A small self-supervised audio encoder (BEST-RQ), trained from scratch.
Model: log mel input, arch tdnn, activation silu, depths [14], widths [320].
Training: normuon at rate 0.0015, batches of 256.
Data: 26041 training examples, 63.9 epochs.
Rows from block 6 of a small self-supervised audio encoder (BEST-RQ), named by matrix and row number. Each number is 128 + 24 x the weight over its row's rms, rounded and kept within 0 to 255. All counts start at 0. Numbers have three digits each.
After each channel's rows are labels from the 100 clips, of 14848, where the channel reaches its highest value: "loudest" is the band of the loudest frequency at the time of the peak. Only what is clearly more common there than usual is listed. The data: acted Russian speech (Dusha). In brackets: how many of the 100, against the usual share in percent.
# conv: width-3 conv (model.blocks.6.conv.weight, 320x320x3, each kernel summed), inputs 160-319

conv.286:091151091139139091144167144100107169113107098111121132132125094123098120105085117166124159144113119089127156132122098107137122110087133102135142123089118099154105134169133131135125099179093170138161100121126136109176132132177133137134169136144131131137156145114128102135098147112125152118138123113159137095111124137129151091118132138136084129106085138170108116158102129121122139125139105101122161110151101162159119133156140106168131112147094115125149118091126079097107157131118094
loudest: 250 to 500 Hz (46 vs 18.1); 4000 to 8000 Hz (34 vs 7.5)

conv.316:114124170093149101094114135105139138086137131090107115130124122138120139133122125111159120119116099109117083114106121171121099071080147127117128116075117111153091113129110091106119129097146096161123164138124108151170129124163124130141150119157082115092142089147076155142115123110138159111104118146121197107114081094140150126119091155126111148132113165142071111117114130101121138138081118122156125104130129159127117114143100122149129114143099102104141123139093100127115145155099141
loudest: 4000 to 8000 Hz (67 vs 7.5)

conv.85:142090128155150145111139142156097182132130088139134108143145096101154174142149134126127125124113105151132149128129111133144127143156140114173110109103105112115121128100136098164169150140096134090129112122172114128111106104113091088110131164108139142120122104113132136087146143118144160121125142146121121102156093110120104150098133117155110100191107152125142106115118187122133099137112073154118118117113168141111105099132103163113066154166117165115124131120131127148149113105094097
loudest: 4000 to 8000 Hz (31 vs 7.5)

conv.244:119117128142126117145146137143158131107124159115111118159093145112120059136133165131133133123114135152144126118156112143113074116099124108098160094117070117126133150154119168119143110138115140096146172140090138137128158141099074153148135124192089125163152104093134113145144117169133133068153143115151117107135142098122107101164147158129124124155136139133110107135135128151151144130138107123127137113123159150087143131168128169115155110135147121150132132131101124128141136162133105
loudest: 1000 to 2000 Hz (29 vs 2.9)

conv.277:050105111149104128116106174102134131120119068097113109162107117133100136155192111105117149140154139081137125112123140160110124131148100122104092135103153158087114133119120142113158165130112146133136137091155095130150115145159138166116138096135154139155188140103100145125116093138094129142053131108081137107139092128175113135105187130146111113137102161120125156133135140175133155146105126118125108103127151145134168153128103148161102088120149095112128154155151146134142145133141131
loudest: 4000 to 8000 Hz (80 vs 7.5)

conv.212:069141127167119155165123158130121149134112098119130122096117099098144161151089067142175109119103162128121127150113090128145165136126196149123111167148121189151133111154122165090103130141120147137136123097105139151101120122137107146129158112169131133119158168120131116124128128142137131137105067144118141112106110172142135142106148164103136134126106140144152148100126121108109126129111093131063134127180109177157118142154148121089089123165145143148129159123110111151125160141158126
loudest: 4000 to 8000 Hz (32 vs 7.5); 500 to 1000 Hz (25 vs 8.4)

conv.59:127142151163128186131071137133154104174128092157086101122151167110097113147113099145113129143125151123144173131106101122133140152154160116115134144103121124151121118110127138109192112174127140115125121135133142130126124103119148134181077122128147147117095106121115138098114068105153123147179120141102123121122059169137154080121103114154127149141105134142128140139127079139113122147130148121074130123135100116082153061119140133101147177155134146133154121134141101098122099112115115
loudest: 500 to 1000 Hz (32 vs 8.4)

conv.250:134116135148125154137121090101123137101158148149167128122108106141106119083121127123124122147127114132130087159159109108163104153122113166140098164115129144117101109133085149092118162147071087190115151146192103105130145116065154132134138096130155102099151123121167139127159104129111162144141151102124113154161102141126116147119145098121088155137129161132178098141144167140136127151128138131089155126173122134100125116120105181145129121211141115135135118101103139075136147144125146
loudest: 500 to 1000 Hz (38 vs 8.4)

conv.169:156073112169115129139177139105145166130154109110122074114142186122161120103116142140131148179156089127105121104120105126155172122124123137122089123113149114120111127105167099136160160131130127156123110118115130098094126108122138162145099150115144092120086171099127102118115194082150147154108106144108126110148128116139131153159129171154107119080159158124108086142107131137060126142146124123129170120147151134131112146121156120131161119113132112101119136137136086132111136134152072
loudest: 2000 to 4000 Hz (35 vs 2.3); 4000 to 8000 Hz (32 vs 7.5)

conv.120:098118142098138118116122128108121111123116143170105148182092156136144126114126085151144147129141118186097135148137123124124136099124150121129193109129167127118117129180139125125093114144100150123119116131102154097141157143146145133125155131165093123125144158161146109089121124142103119140149168125187132094150132151152115121124139120157152126136113138116111174155116131042179101146100119106090139119101134094169146093186100119129135158143104141147145109179133138090155142118113169
loudest: 4000 to 8000 Hz (48 vs 7.5)

conv.307:125107155097127096123135151138135141130146123127099139119150093104106157128167173154079157107160144132138192147086101119121170112100163130161174153128120098162168126153154156101128088146117137104145130130140140108143101122143124111094106117115093113117111075153132089153099131120167155138167139109122140121129104093112133122170115097117174090138098106109128126129146135123113117126146087192144132081163104079131143092066109090226113087149134091149128131168140147122095133122118134
loudest: 250 to 500 Hz (41 vs 18.1)

conv.29:095136105102169121109107144144120116154099114124136096096160110152095137164091135128145123086117185118120155109098057150141105128118153144132103114138101074116116096111150144129129112145148139137138109104139125121120131155076139153120161142114133125107125102138129139121176085127165134139103114167124158159114082114109118141149150162107138116095086106188115132117113141096119122123155104133153100152127108132091107095120115113166089110156141149078137101140158082128159135158151098
loudest: 4000 to 8000 Hz (42 vs 7.5)

conv.174:122151129114135115104105129162124129082194101124113107139128100167119119127166120092113128153107143078097089139153161141130119118127143134112097097114156148108109126135106153154153103133105164156173132169116146139059108086142137129156178118170057123141096065118116134105143126089122134106162145118149083115158104099162094136129132162116112116148136126089176132121111095161103139125130115109127095137126093166097115118127148112166096156127121130155095124146114110151148122117119095
loudest: 500 to 1000 Hz (28 vs 8.4)

conv.291:123102096131156085104138173098125138151118187132129125158145141129139183095114112145120110130151130124127118153139141157138179133117124135164120149172105172173112095145131124107162128148114116084110124124132165076134180118145113135133160141138133120146148110142137129105127155158135174155105149128111177105131197157162153116107102078100098127151151119099166177111115128131142115114133163145124107117122114113148156140102132107103138116164120104106120115145153166091078118105106137
loudest: 500 to 1000 Hz (33 vs 8.4)

conv.317:150122108122131158128169128137138125096123076107082110135089128099150132126124130095094099154125114124106113167131125134108166107088094114099138095122115067114128122120160115116137157123099108107151128191102129143138140131103117129125148129122103124065130122123131122067128109140137179126135101110126119131129148131080104133139158135092139142106147152114112147113140112113136063142134082139118149125105135156128169161136127148132138123132108130146148129132103176164094155171156157
loudest: 500 to 1000 Hz (30 vs 8.4)

conv.206:160130145158131123121172154129154137133092153071139160122149108123095116150123152129115146118115101149215147161102103132119058119117108142158152131133135126135062108118175113109134114111113108163118136123172131155118134110109121151152101111105142109118148148123093074144118115156144153110148101101135152145155131109102115103117119122158093107100140111105120096130137145108184138138145137166162074164134125110143131132099140138105141169114159150137140127194144103162169128115134148
loudest: 250 to 500 Hz (44 vs 18.1)

conv.257:150172126119131140138111135107116129113118117150122139069123086085168124120132139136122161114134105091112149125143149132133092157124165127115130120087116094114118137112149109152134150123120109172133182137091096103150087129100142150098140141120074129106152115104157110163137138129095126167130113103134135124170084117158089177127144157129173116111147097115102103117154114114111138112148092133130150115130164141095163165107123140141145092168122178127140110158142173154132133132099136
loudest: 500 to 1000 Hz (37 vs 8.4)

conv.157:141134120111121118143120126129135134165088114140147146124121120123098093163160088098161161115187126113115135136101155117151113125180123132126134181131154101134159103114104169111138150085093126139086141049132161114104093149141199101170101126117136163150159143079162195083106100149109144140121101151139108134138120111125176173103148110122137140125110113110099131170155120200089156134107169129086147131119173179140102144148136131112124149154146155135118145115126159103116126129119161
loudest: 500 to 1000 Hz (39 vs 8.4)

conv.2:144131107154153144139135159151133127146140179110128131175107117119141110102134102132129141152119129114146155156107123152105084099103112112115146121123138094115147092112135154112155118120118131088100123133148113136109132122162134124083106099152139136126130097168150109129121163088141071107119108124123107116160149119085077151052140134115126144150115179162086128120088146172148135184104109167111173093166168172152131113147145139114119132184116117142150102139113170117131144096170098
loudest: 4000 to 8000 Hz (28 vs 7.5)

conv.240:130165088162149155161199106150155159145125137157118136098137086106105128129144107140122064121099112118132110158134097127097104115153122106131095149143129119141159129107103111136151134128077134119108109130122125148148086147100109135126159114175142096135130104135110078116099117167118112156136100117165081122118146146125167090119120130158154113096113110167123133124134165126132135126169142121136124133135102113144075151091112137138140165151107154172165144109125152126148122099128120
loudest: 500 to 1000 Hz (50 vs 8.4)

conv.143:092113107126108120146152132132144136129132120148131166129106141131142157098134105097088085149152121138126151186106105138140115128119099081100172135078119127140157125149130129142118129076147157153150131091116115089150087125163137178104110120146131114121093127172150132097149125138100181149162091092100132094121122155113081112119121133166107143144146100103176113167090118100161136117146120139132167088121077111114129138101169133123123106161149117118178133156120144120130123115149161
loudest: 500 to 1000 Hz (29 vs 8.4)

conv.176:157091130143106184172131132155135066160090105135112111131076120127085122075105134155090124123155151088093129139140123085187128122140123131119159128157099110121140164110151092110126132132126117137136131100166131115114133135087145143104108118148134094139132142150126140135103127144115153126118102115118148134106111131134097158125159164124102129120161170146109134087140130117117148124122138149159120156168137152156132134139108131162139124108077167075085166113115113117123134132163154
loudest: 250 to 500 Hz (54 vs 18.1)

conv.111:093110132136149135112124120114139136110095130110109132100144158154116130122127105096118177078120153095143103124082137082105133125162146110117088080123120153138099137085109160133112170136161154136141150123150129144118112145149120118071089109115185120138145121126126126126075114118117097150143102142140123177109144118121121132154108154152126135123158163130128097118103149138116136127146127116121138134134118103182133117083133123149112124115107141138079133094085125099112126115142123
loudest: 4000 to 8000 Hz (64 vs 7.5)

conv.310:144112132107152132113123097152122100075105126112134118123094104092102121101125171119097112123118134139150097107122142117178139118093130094155137097104155111149113130148121140128144133167105141142080161126140157181126146128119158140138123161103126140134116103138136087116107087090129150156106107163128125073119118131155156109141172078137155122107113161166154109093175162117130118095137137127121128139159113131109162137094092109139069130132104164130134154081119134116105118139119104
loudest: 4000 to 8000 Hz (47 vs 7.5)

conv.281:151163148170089166138155130114126130125110137132134095100140111143124116140147122119162148190115109148184151136111106132097113114141090151114118165140132175138151165082143163135141150129101146132094133137152110152129120102083105139136133112150153110112100137152124144128125166156126107130142119139097144142109134123144110146094158175117153146124181156133124127135142106131110124172151132147123119144129141164123084154168079159123117127117145095127150120149139128151117154189133163
loudest: 500 to 1000 Hz (39 vs 8.4)

conv.237:168132089164129149147122123136161120127096098119153132108127140108136139131099092174100108132120148173154091078113114118106115074148123089129135129144162182084115140121156073117111117145143106128095119117141073103151129133129126154150126159128135118143098104121104116104100122144108101141119104106131078138118104162100132153101139155112158109108114115158108152105113113129136154110109112132161142181127118151130087101199103152137103137141140149149094153148112080134125183132116123
loudest: 250 to 500 Hz (40 vs 18.1)

conv.306:124144132091139083137108134144096093092117100120131110110186132132121140107095111126152126106091143107118118114113189082125121111062097106126109129125120144164131102126141134136155134142104126093141142092114134136104112092127102114120165108075127113103117115151112093124128111171112137142121130113159127146147108135139141170149127138142077118135130106185104079163135122098141129105072142171085098101102099155101143101129085134110128097137122101144131135085088120078149115148107160
loudest: 4000 to 8000 Hz (42 vs 7.5)

conv.261:142104121122139166122137126154134083121133135104116100117131113188138134136080071146160120163144129130142095164119165177076138113148140119127092128125114131119129115112117132143111116120117123134142114123138170109148132133086080126114112132123118124142123095142141138125135114091101146116176084109122115098152109113129110159126179170107125133140118129134125158133155131121145119138135093122114120132124134122082124148129129130139148118173102141078107171149133147129149112153115082
loudest: 500 to 1000 Hz (32 vs 8.4)

conv.140:163117131133100100128141139104114115168120071091129126140106131119134152110120110118157123142151151081128134102122081123120086134129129101106137141138137092130135126135124113172134138168149155117124101090104121125184140060150147134112124177093097125112162108116100138127139139073100133135160125149162132126139092121098154172116131131141096122134086147139140099113094114126147166145139102143148168126148122104120130133175148090079143115156128105100088073124101120115090130153150118
loudest: 2000 to 4000 Hz (31 vs 2.3)

conv.160:146133135097128128168166124117124117130145113139145116125103167138144100106112152149143115155128112115158110119124119127157170128119076140166160102102121130156197113146123142094145158113087151095148136157102075153107138109165180160088135145135190125169099094136177086137102169148154122130088137151116096150110144160099128127084110109119159127134112145145141121135129108111125106150137116146076115107160111151128163130155162136107168138154089095109112108138104129119107100139122127
loudest: 2000 to 4000 Hz (30 vs 2.3)

conv.133:083122122106144110157122142103157135159198091153153108142129156135124134131121086121125129128125143114107097145098070156142130131128136115116142142101109119115122125130116089155108123102145090125148115141155128143118132156098124142119075163121117128117134141111183123109051156122128154115135084139155114129151094135107123122121146134160092112108146107119115065074141137099124113157120117119127116104104159119124133125103119159108109149111098116149117104122086117113103075120157113
loudest: 1000 to 2000 Hz (32 vs 2.9)

conv.260:148126145127134117116146106142109112146159119084131118113122138148138152138120137148112132096090153127093114162117133128104120157114156122125135135130133143124110088109138099155111115087128115153127145081131113175137174122122127143099099123167126115116104119134098134138119086151167145148132094088116154152107173103163144153125125095165159144132130150170146133110121118129151150114151178139132105134094130091162127110127142123146144098137096151168161109160098102140080120176136148
loudest: 1000 to 2000 Hz (33 vs 2.9)

conv.95:145132119102144141133145135128129115081105117123124129111154136146135143134131163143149148104163147106117170120084096198177162148161150143134138114107144105164117129142095125075102130110119158145080110140157133131091135111110167100101129091169133120163117112147152142104107141122216126188174151139157131129136155119150129131123168122117116164115131132126136106119111110104163147159130125103095108112102099124131118139108143153121109140102109135157143127138137122134117144139164145
loudest: 250 to 500 Hz (41 vs 18.1)

conv.222:115121176145127136113147129142130079152155120135108158132092128118143116116141125129114127139127110118186170146121156105101166083143130134106119105179136130138102152130095135127132118134126093121158143131138090132095088117084126165114154124127144124126147111088129083157110086108155131116095121117129143121146117130128148110098129119083117115130154168094130107128136114170146132141152167147127120149114134107127114123127113113172096132146114079128098124150150132110125165094158163
loudest: 500 to 1000 Hz (28 vs 8.4)

conv.152:109102145101151119123161111152126112140105136140108144140131134138151161160142139115125126117131107135147094136139139131162143126124106141106123128157155127126129121163175128117137183080122179160099109107104091153154145127102124165129154143135118141128140116127135105112108177097147100156138140084160122109191138143137134126102142096107105110143149115152150132126140133138149143149168134132095157100139090114078113086114159139102122126119109127116107145121078190106143149119125164
loudest: 4000 to 8000 Hz (35 vs 7.5)

conv.126:135123125115136111081115094176136134110092138101101134087098126105131112132124075114144106159128117122147153139122100139104113135145109150133151138113119064138121109178073096132136135121128108154121149132164149121121150149128143133111103134143126128121141097118124168105126065136174127151133075130121102121101127101097149105110121115173134119143118154133141152095124151124167145128098118124137121178151151132123109166135130107124140087098090144121155114115121101163144157182153122
loudest: 1000 to 2000 Hz (27 vs 2.9)

conv.312:100152138119178151182104128197136165087143102122085152080106119116125142090131097152164082168105109076135168167085094147118163128163119162109119118104134134147127081140114136109153122132176122091145112124128120140171127134134143137130134133154150120135104154093109130127127157122128130144159125140141112085128161131126119118132143168102117193115127114095176157153074147095119133141104123110129102127119128110134099122106104098141127147122117137131115105139130124128103154122137159
loudest: 4000 to 8000 Hz (46 vs 7.5)

conv.164:156158169105155124100088121142149094161120095111172126147106195101123135121157110169166130119151138099144131101120178088156112112114126160154103143132131132115147147125132124131186078133109104138133124152124146099111127160105097123081175127172101118129145120161166185131142113161085097170130138101111178119143115118148127121116148159133124128131157080173103094147142143133101101131147135104133150142111118106120113157120107167119164130130133106115145157150095065156153160155137155
loudest: 1000 to 2000 Hz (30 vs 2.9)

conv.39:104169126143084127113164132144115116089154113097132078125104100154096157124170123091092140119066163095097130129127128127140109122137129053138094123130140150106133085087105118133089144119074149137156156122147114117098117106147131154136130089121101124152091116117125092125152109119081105148136138155125103113085147150125163122114129151128116157147110149127125191163132161154117120121151116157104118090144138119105110163120117108093157157089092157126090144110165141136148144117138112
loudest: 4000 to 8000 Hz (57 vs 7.5)

conv.138:146144131121162096110154116162139122105141128101127146103147118129144146156159103146112162165121156146120089106121148210159124115175126126112126094133106140116106109108138115117179117095151125105180150169129163142099135079125113104131102160107078120150155127140087115141147194126166102107153143156119125123138145148137114157104129141098145082092134117168138155156178109100131132155145099105117124081116098072106161143094122126175131126105128143164108141134152115122149160176125116
loudest: 4000 to 8000 Hz (43 vs 7.5)

conv.79:133159087132161135099122138175065114128117105153095109130121115155134077081122123162117098115137123139114141099126158143114101138170159181189124118070115132116134135135102141090131170124143126129133129141143118155163143158114116138132114114149139134138118126069124111093132125112079099140175129105119115091112107115107100131159133103111128108160142145156150109082134127127123127111139123133115145120124122112156148125130137142125126104118085112098143121138133111151102108137123104
loudest: 500 to 1000 Hz (34 vs 8.4)

conv.118:165124121118112111083129149116098128113118130074115104142103107155097140129107120139110121146140130131128085104120100094122114124121147078111114171099107144170138099116087078114097134124085173143135102118128148110079118136161170112105130167149102125150103106103090089141145147110116165121141099170096155091127090104166140109143106126138161158126121138117099129145096123121115117112140164115103092136160127156107099136141098174113158093167120126147145154127158140116148135148131127
loudest: 4000 to 8000 Hz (41 vs 7.5)

conv.68:084125111135133143117166117130140120130124118082129091121122146125131153088142136153103163113124138130197114125109114113133117125133130096149166124126152140149128101150161104142156116138112166150086151110150123148168096119109108132147166145090129138135101126136106099134158111115109098139143087126120104163134108100133102105119163134130110116116157113177109137101130120122087135130124129107150108147110131067131165096096148133112106109157102123150129105112129122129135113123123101
loudest: 250 to 500 Hz (61 vs 18.1)

conv.97:151131109117127121186155154128113148171180128126142132134139072118155181166119135124120124126119151107129145140094107112078148116133166151139130142115156098168117134116124136129128133135104064130140122193148201113138133155118147110143118125075149127108174121171146081050088190159132149153105142116116153116112119121106174149161116119143151118154124104158111122132158139093147120127094109142107113122124080148115093122150119174146118132151144129079134131140120140157162162134108091
loudest: 1000 to 2000 Hz (34 vs 2.9)

conv.285:123129105153130129133144161152120145135199127114128151119139128115135139149153147146142128124123159129134115073162134129115127109146125111118113122166097138153114157096144143139124108148143077127182098133120081139114154091076152151130117123119135128098175096155168135130148158100123115117121142098184174114096139174150096139101161139141133150141162121116107096156150119141134113103127147132143111110084101105130134128107074145087092103138165131124113087098121095129116126119095110
loudest: 500 to 1000 Hz (30 vs 8.4)

conv.220:145085120078114134097120100168120160113164102097082123095160151111161150132106132114116133103142092094147110110120104123137156170117140130141110141140116112145132137110148124144138088135119147131163132116163136140165106086119108193100112124185145099116104142123098128131103113095122147124153105155094108137167092128117126144105129154147132134122133131109118115079132126157129126148100120118118111141182119114138133139142148093136112126108148152128125080120133143108065109159157093
loudest: 500 to 1000 Hz (26 vs 8.4)

conv.235:122137072138135126139120121132113112131092049111100100129149128105113148094123155109140115119109097152085145118118151158144160139131116076171117119111132121191144120096150131081134156129151103096123141143117086078141133128110093171194138103109115156093122127129114126090114103110128095075145149119102126107091117103112151120147115170142102164159138096121114128119091109093106123123121103117132122124133153163142122157081169122118115168112125137121116126125126121166111099137109103
loudest: 500 to 1000 Hz (29 vs 8.4)