config.yaml
hop_length: 160
input: "log_mel"
win_length: 512
norm: "batchnorm"
depths: [14]
muon_scale: "match_rms_adamw"
orthogonalizer: "polar_express"
final_lr_fraction: 0.01
Rows from block 11 of a small self-supervised audio encoder (BEST-RQ), named by matrix and row number. Each number is 128 + 24 x the weight over its row's rms, rounded and kept within 0 to 255. All counts start at 0. Numbers have three digits each.
After each channel's rows are labels from the 100 clips, of 14848, where the channel reaches its highest value: "responds to" is what is common among them. Only what is clearly more common there than usual is listed. The data: acted Russian speech (Dusha).
# conv: pointwise conv (model.blocks.11.conv.weight, 320x320x1), inputs 192-255

conv.185:116140115121144099102118143111141127123100158122131098087124121119166104112162120121103211153143124103110138090144146146172103101141119113118176127109134124147137192134111095142105121147093137
responds to: emotion: positive

conv.20:169152162165133092109081107052179136160088111086144137129153123145140150118143119104130144140132133091134082113128148122114122139072138128150099095138133102070108138171164167098127126127119117
responds to: emotion: angry

conv.173:134142152135172143160113130131118109130144100126120147145133173113133156170107126117141096156102078161125116129100112144109145103081125097122121096112131132112135157079124100101148100167111130
responds to: emotion: angry

conv.279:105167159141146126123108147137110109134124123124117140129109105111079160168136171107139128120143111130111105175126111187164149125120138094111135108089112119103102139106152186161097135139119125
responds to: emotion: sad

conv.271:111114162142102141124138106105088171111077065134119093130126108171149114135077141122112164167101143101139141118110084098148131119147149146113137165117161129111173132173140136129122105124150118
responds to: emotion: angry

conv.132:109135094142156142120127091141138087117175114128160122206138134131113130151138149123155102146140119157112170130100128108145097113133110117116138118116151125127155134126122110114096130143148165
responds to: emotion: positive

conv.102:107138118148120096117128133151139128124109139116132170127103075125108112155095080122142080089109129123107117153160152140115118135097161159114136111110121109121098145083145098088114131117088107
responds to: emotion: sad

conv.136:132131155139095147131124120148146124132130154117116136125120132153102112145128097195141099098110137124148111157121154111120162141088122139144153131117121186090089139118136115135117109110122137
responds to: emotion: sad

conv.210:122123153111132166129135104089141140152131086123117088142128089112111106136132136101090167110109128128144085128152177113093154133090108154117167172091092137091117104125101103113159132139129125
responds to: emotion: angry

conv.158:107083145127095151123158136101143140125119148094131152153108117092085127142146124127060091095123145121127143163127126119137122155079157149089189123115097083125058123124102116125147177147161155
responds to: emotion: sad

conv.14:138155140095120120105104176118152104126128111125115150126143109153111137091085108152096127122111108168148124130140152163107146127128135156147120144133134140147114135097094140098158150120141144
responds to: emotion: sad

conv.245:130118189134102097122121113106089129111133150133107164115136113113127134120110137138130091129112094121100110090110133112155126147125123156139104126143187130111205145114111155109149098140108095
responds to: emotion: positive

conv.252:099075091119121122139135109144153136125170114108142133118140110120151129137079131106149120131171122115123121121148118166126139128146157080120132126131124178116153120089190146120068123133117168
responds to: emotion: angry

conv.190:141153099156126130143086127130093142102156122144118121180113126104128109101150108108163112075124134121140162132154149112164136145132135139087109111112105085166087098151082115140143122127117139
responds to: emotion: sad

conv.155:111127166139104071100146135149136123101131166124176160146141126085148106143142148134129130105154126129121142137105144136156141079125132140067143126105138146081182115135119090110114113086148120
responds to: emotion: positive

conv.302:126159115133105078144123136111149140147130144081121168106083129096098098121143144141132171170135127108122149137162156114149149162118127068094139139146176163133126075096136139097133132107139144
responds to: emotion: sad

conv.67:158169139124106167111126114107116153156133143118142127128122148102124124141101089151159086130156135137126098160110131098093099145057141167128112118136087138069145133100145150165116140140130097
responds to: emotion: sad

conv.140:165127121126145144124119110132129124123162148128198066130125068144127135128122123143115119134125088138123122143105132140094124137113142127120095088159100152124133172062106076168143143119088163
responds to: emotion: positive

conv.297:100139141118081109114142150118121115121143095063146131150167132178101117114184085163116113150144125077128160091133099103139109154097091102091067106111126127108132098119101152147115164111150156
responds to: emotion: positive

conv.129:089162169115125139087171136078122115116105135154129158130106136105116158122170125160150163144141100142095122097133112111125177135134112066125073107146101196098143151156084119131157131164111140
responds to: emotion: positive

conv.100:069103133138092093112138149111170124147145060149103140124158159130070106112136101133160138130105150115155108126079153148101153100145138156109148118148108130073110075145115162125124129126089112
responds to: emotion: sad

conv.127:103112099159109108144100203099132181120126118079140067107103121146153158121111090153099106129162098127113115109110132100121119120125134121105166117103105145120148129136124105118111138137145132
responds to: emotion: sad

conv.138:161125132114127129139144112143138115124143142124094164149121119106140146114136147108119116114130099145103122144117149149175130104128071075144118145105134104139097131112123175085115149116109124
responds to: emotion: sad

conv.76:075097152118103160126127090119102131116146172094082126121141139091061146191100171107160126106128131141100110098087092132118093176137122131102104125090073111123156119155109157105129177138132065
responds to: emotion: sad

conv.222:172153131102142103132085147094165139120133119110164120132115109087133140134142094141117133115143140138115127106114154068106134146141148133139142135093117162137115143112135109138155130156140164
responds to: emotion: positive

conv.258:139110119128149142131091162132122129114139163104118104157113113126107109115099115143115127123148130130149108134118155126106151141106116167111113167077117158120175162130157166117132131179179130
responds to: emotion: positive

conv.216:128084136145161114108147173117167149111183136104127142138157155149135144161189159126137115153119128152133121123111112106138115139149103123099147118087139112136122130136150116119136107120134120
responds to: emotion: angry

conv.285:114132143089128121148157091097147134147107158135114129152111122110133147144135142122135156106151114115172144121077134114118126149108112143067115120123121143132141142135099177114120082110088176
responds to: emotion: sad

conv.39:166127132151147163128091141086132122114154107145094123131114107100117145137138125180153171097116133122133100126144127172141117153110131167102162123138167135120149138122151108132129126092125114
responds to: emotion: sad

conv.35:137129132097129100114117136140114140135121085110088153157107111103159142153126107140120101113121129138121123098133104152130165146142111087111158103122094149129151158134141139127132142130153146
responds to: emotion: angry

conv.168:140155118123161164143173128175118107118137162141151134123177129121089109130144115050074128121158112122137192122137127141062125066166110081153150115086135112133147119130139110142127125125135156
responds to: emotion: positive

conv.315:136164130121127170085109110133093114143135111118142123140114113153107139099119143100185156123144091102103157183154154161133124140169109123137103088145133093142128133135095121123130112106097112
responds to: emotion: positive

conv.241:150129107120142118154148103181104150127128178154159126160127095131141168146141117110108144117129150127131105158129160161150112121161157063103152106156109137140127119118096152209130138105092106
responds to: emotion: positive

conv.112:139096112117113133145094171116144086130137161114090045190116123131153117158146153111137123150103156131118132160109158147096105147149124133139140148140142136110115146143141141136163116109142154
responds to: emotion: sad

conv.167:149139112152149122141122124112043131108125141183155146134142113107106093115146149095098144131106113099122120070156145124118131078108118161106121140137126096162162098139120136103124063125147148
responds to: emotion: neutral

conv.228:111137148153107123143151116128111142101174156129143172149115110114105113142127124125119119133153135153096131110111156156086117137167149128129143107141121114110150135138159115093109166140107156
responds to: emotion: sad

conv.246:152184106109104154107120128186159128080152105125096124093127127137131090107120123120159126088126145074096129110140120127167189148173119138145173121153149136132115140141130127116082153132102111
responds to: emotion: sad