config.toml
dataset = "acted Russian speech (Dusha)"
mask_prob = 0.08
arch = "tdnn"
depths = [14]
kernel_size = 3
stem = "single"
widths = [320]
momentum = 0.95
nesterov = false
lr_schedule = "cosine"
final_lr_fraction = 0.01
warmup_steps = 320
adamw_weight_decay_other_params = 0.01
Rows from block 9 of a small self-supervised audio encoder (BEST-RQ), named by matrix and row number. Each number is 128 + 24 x the weight over its row's rms, rounded and kept within 0 to 255. All counts start at 0. Numbers have three digits each.
After each channel's rows are labels from the 100 clips, of 14848, where the channel reaches its highest value: "responds to" is what is common among them; "loudest" is the band of the loudest frequency at the time of the peak. Only what is clearly more common there than usual is listed. The data: acted Russian speech (Dusha). In brackets: how many of the 100, against the usual share in percent.
# conv: pointwise conv (model.blocks.9.conv.weight, 320x320x1), inputs 96-127

conv.183:141141138103116137139132101127162141150104091159148139146132147118131149148084122111143145121168
responds to: emotion: angry (39 vs 18.8)
loudest: 4000 to 8000 Hz (72 vs 7.5)

conv.197:108141188122117123090107136141060158092192094116090121132144096142111092116137114139122145094116
responds to: emotion: angry (44 vs 18.8)
loudest: 4000 to 8000 Hz (57 vs 7.5); 2000 to 4000 Hz (25 vs 2.3)

conv.188:110083127115151118165137148126124125135125092092155093104181124106128108121102176116102074155117
responds to: emotion: positive (41 vs 18.4)
loudest: 500 to 1000 Hz (46 vs 8.4); 250 to 500 Hz (44 vs 18.1)

conv.276:145140092143153110150185114157131121139178119157154146158144103118128136140085138126171124122133
responds to: emotion: positive (39 vs 18.4)
loudest: 500 to 1000 Hz (48 vs 8.4)

conv.274:150141145144150126125137136126120145102098152120166092137157121103093101104142142131113158092107
responds to: emotion: angry (40 vs 18.8)
loudest: 4000 to 8000 Hz (26 vs 7.5)

conv.236:112152118161131131141133089138137119115158100102143108109146098150191163087160116151099159130104
responds to: emotion: sad (62 vs 26.9)
loudest: 4000 to 8000 Hz (54 vs 7.5)

conv.301:124147139173141108110145121157151120114131158103104103176116130129153159148122157152162153189149
responds to: emotion: sad (54 vs 26.9)
loudest: 500 to 1000 Hz (34 vs 8.4); 1000 to 2000 Hz (27 vs 2.9)

conv.302:141131112139132137103144142103098149126112090108144151154172125153123170136129095163132130105145
responds to: emotion: sad (59 vs 26.9)
loudest: 4000 to 8000 Hz (56 vs 7.5); 2000 to 4000 Hz (30 vs 2.3)

conv.173:091084121110136123111137125093086157115116120125144106135165113119132157143106101136110124124120
responds to: emotion: sad (57 vs 26.9)
loudest: 4000 to 8000 Hz (34 vs 7.5)

conv.150:116129120141150126115098143123165128143153121137127139100113153112128106125169119148091132160139
responds to: emotion: positive (39 vs 18.4)
loudest: 500 to 1000 Hz (47 vs 8.4)

conv.131:118149118092120145083172137105089107163136115117155101133124120136087112124084101100120110139106
responds to: emotion: positive (50 vs 18.4)
loudest: 4000 to 8000 Hz (25 vs 7.5)

conv.149:121103153083091150141104188119144078128105123134156160141103128125146169097111108143163080085102
responds to: emotion: positive (42 vs 18.4)
loudest: 250 to 500 Hz (39 vs 18.1)

conv.192:127130160104127158130138137109156105117139120099174142109099152119139106138165175132142151110164
responds to: emotion: positive (38 vs 18.4)
loudest: 4000 to 8000 Hz (33 vs 7.5)

conv.160:153102142147150124121102177121157138065192107120148131102130141116145079111113149145137130130140
responds to: emotion: positive (50 vs 18.4)
loudest: 1000 to 2000 Hz (30 vs 2.9)

conv.134:135113107143145108130176115105121152125089116115137124141113115158135146160096132147151126147148
responds to: emotion: angry (42 vs 18.8)
loudest: 4000 to 8000 Hz (50 vs 7.5)

conv.250:111117103123120157101143106134117121112124115150140107140130121152091093133107110155139156145132
responds to: emotion: positive (38 vs 18.4)
loudest: 250 to 500 Hz (60 vs 18.1); 500 to 1000 Hz (31 vs 8.4)

conv.76:102072143128156177124117115105121173155147157149131117121147129122096155143122148113163120151137
responds to: emotion: positive (39 vs 18.4)
loudest: 250 to 500 Hz (39 vs 18.1); 4000 to 8000 Hz (27 vs 7.5)

conv.218:133175111128122128119111153163156132123129155103154127139099099163086156126107118159118112097141
responds to: emotion: positive (39 vs 18.4)
loudest: 4000 to 8000 Hz (47 vs 7.5)

conv.280:106122131103161150068160083148155124119117154169125149130115164162147123123099145103092121115139
responds to: emotion: sad (58 vs 26.9)
loudest: 4000 to 8000 Hz (64 vs 7.5); 2000 to 4000 Hz (25 vs 2.3)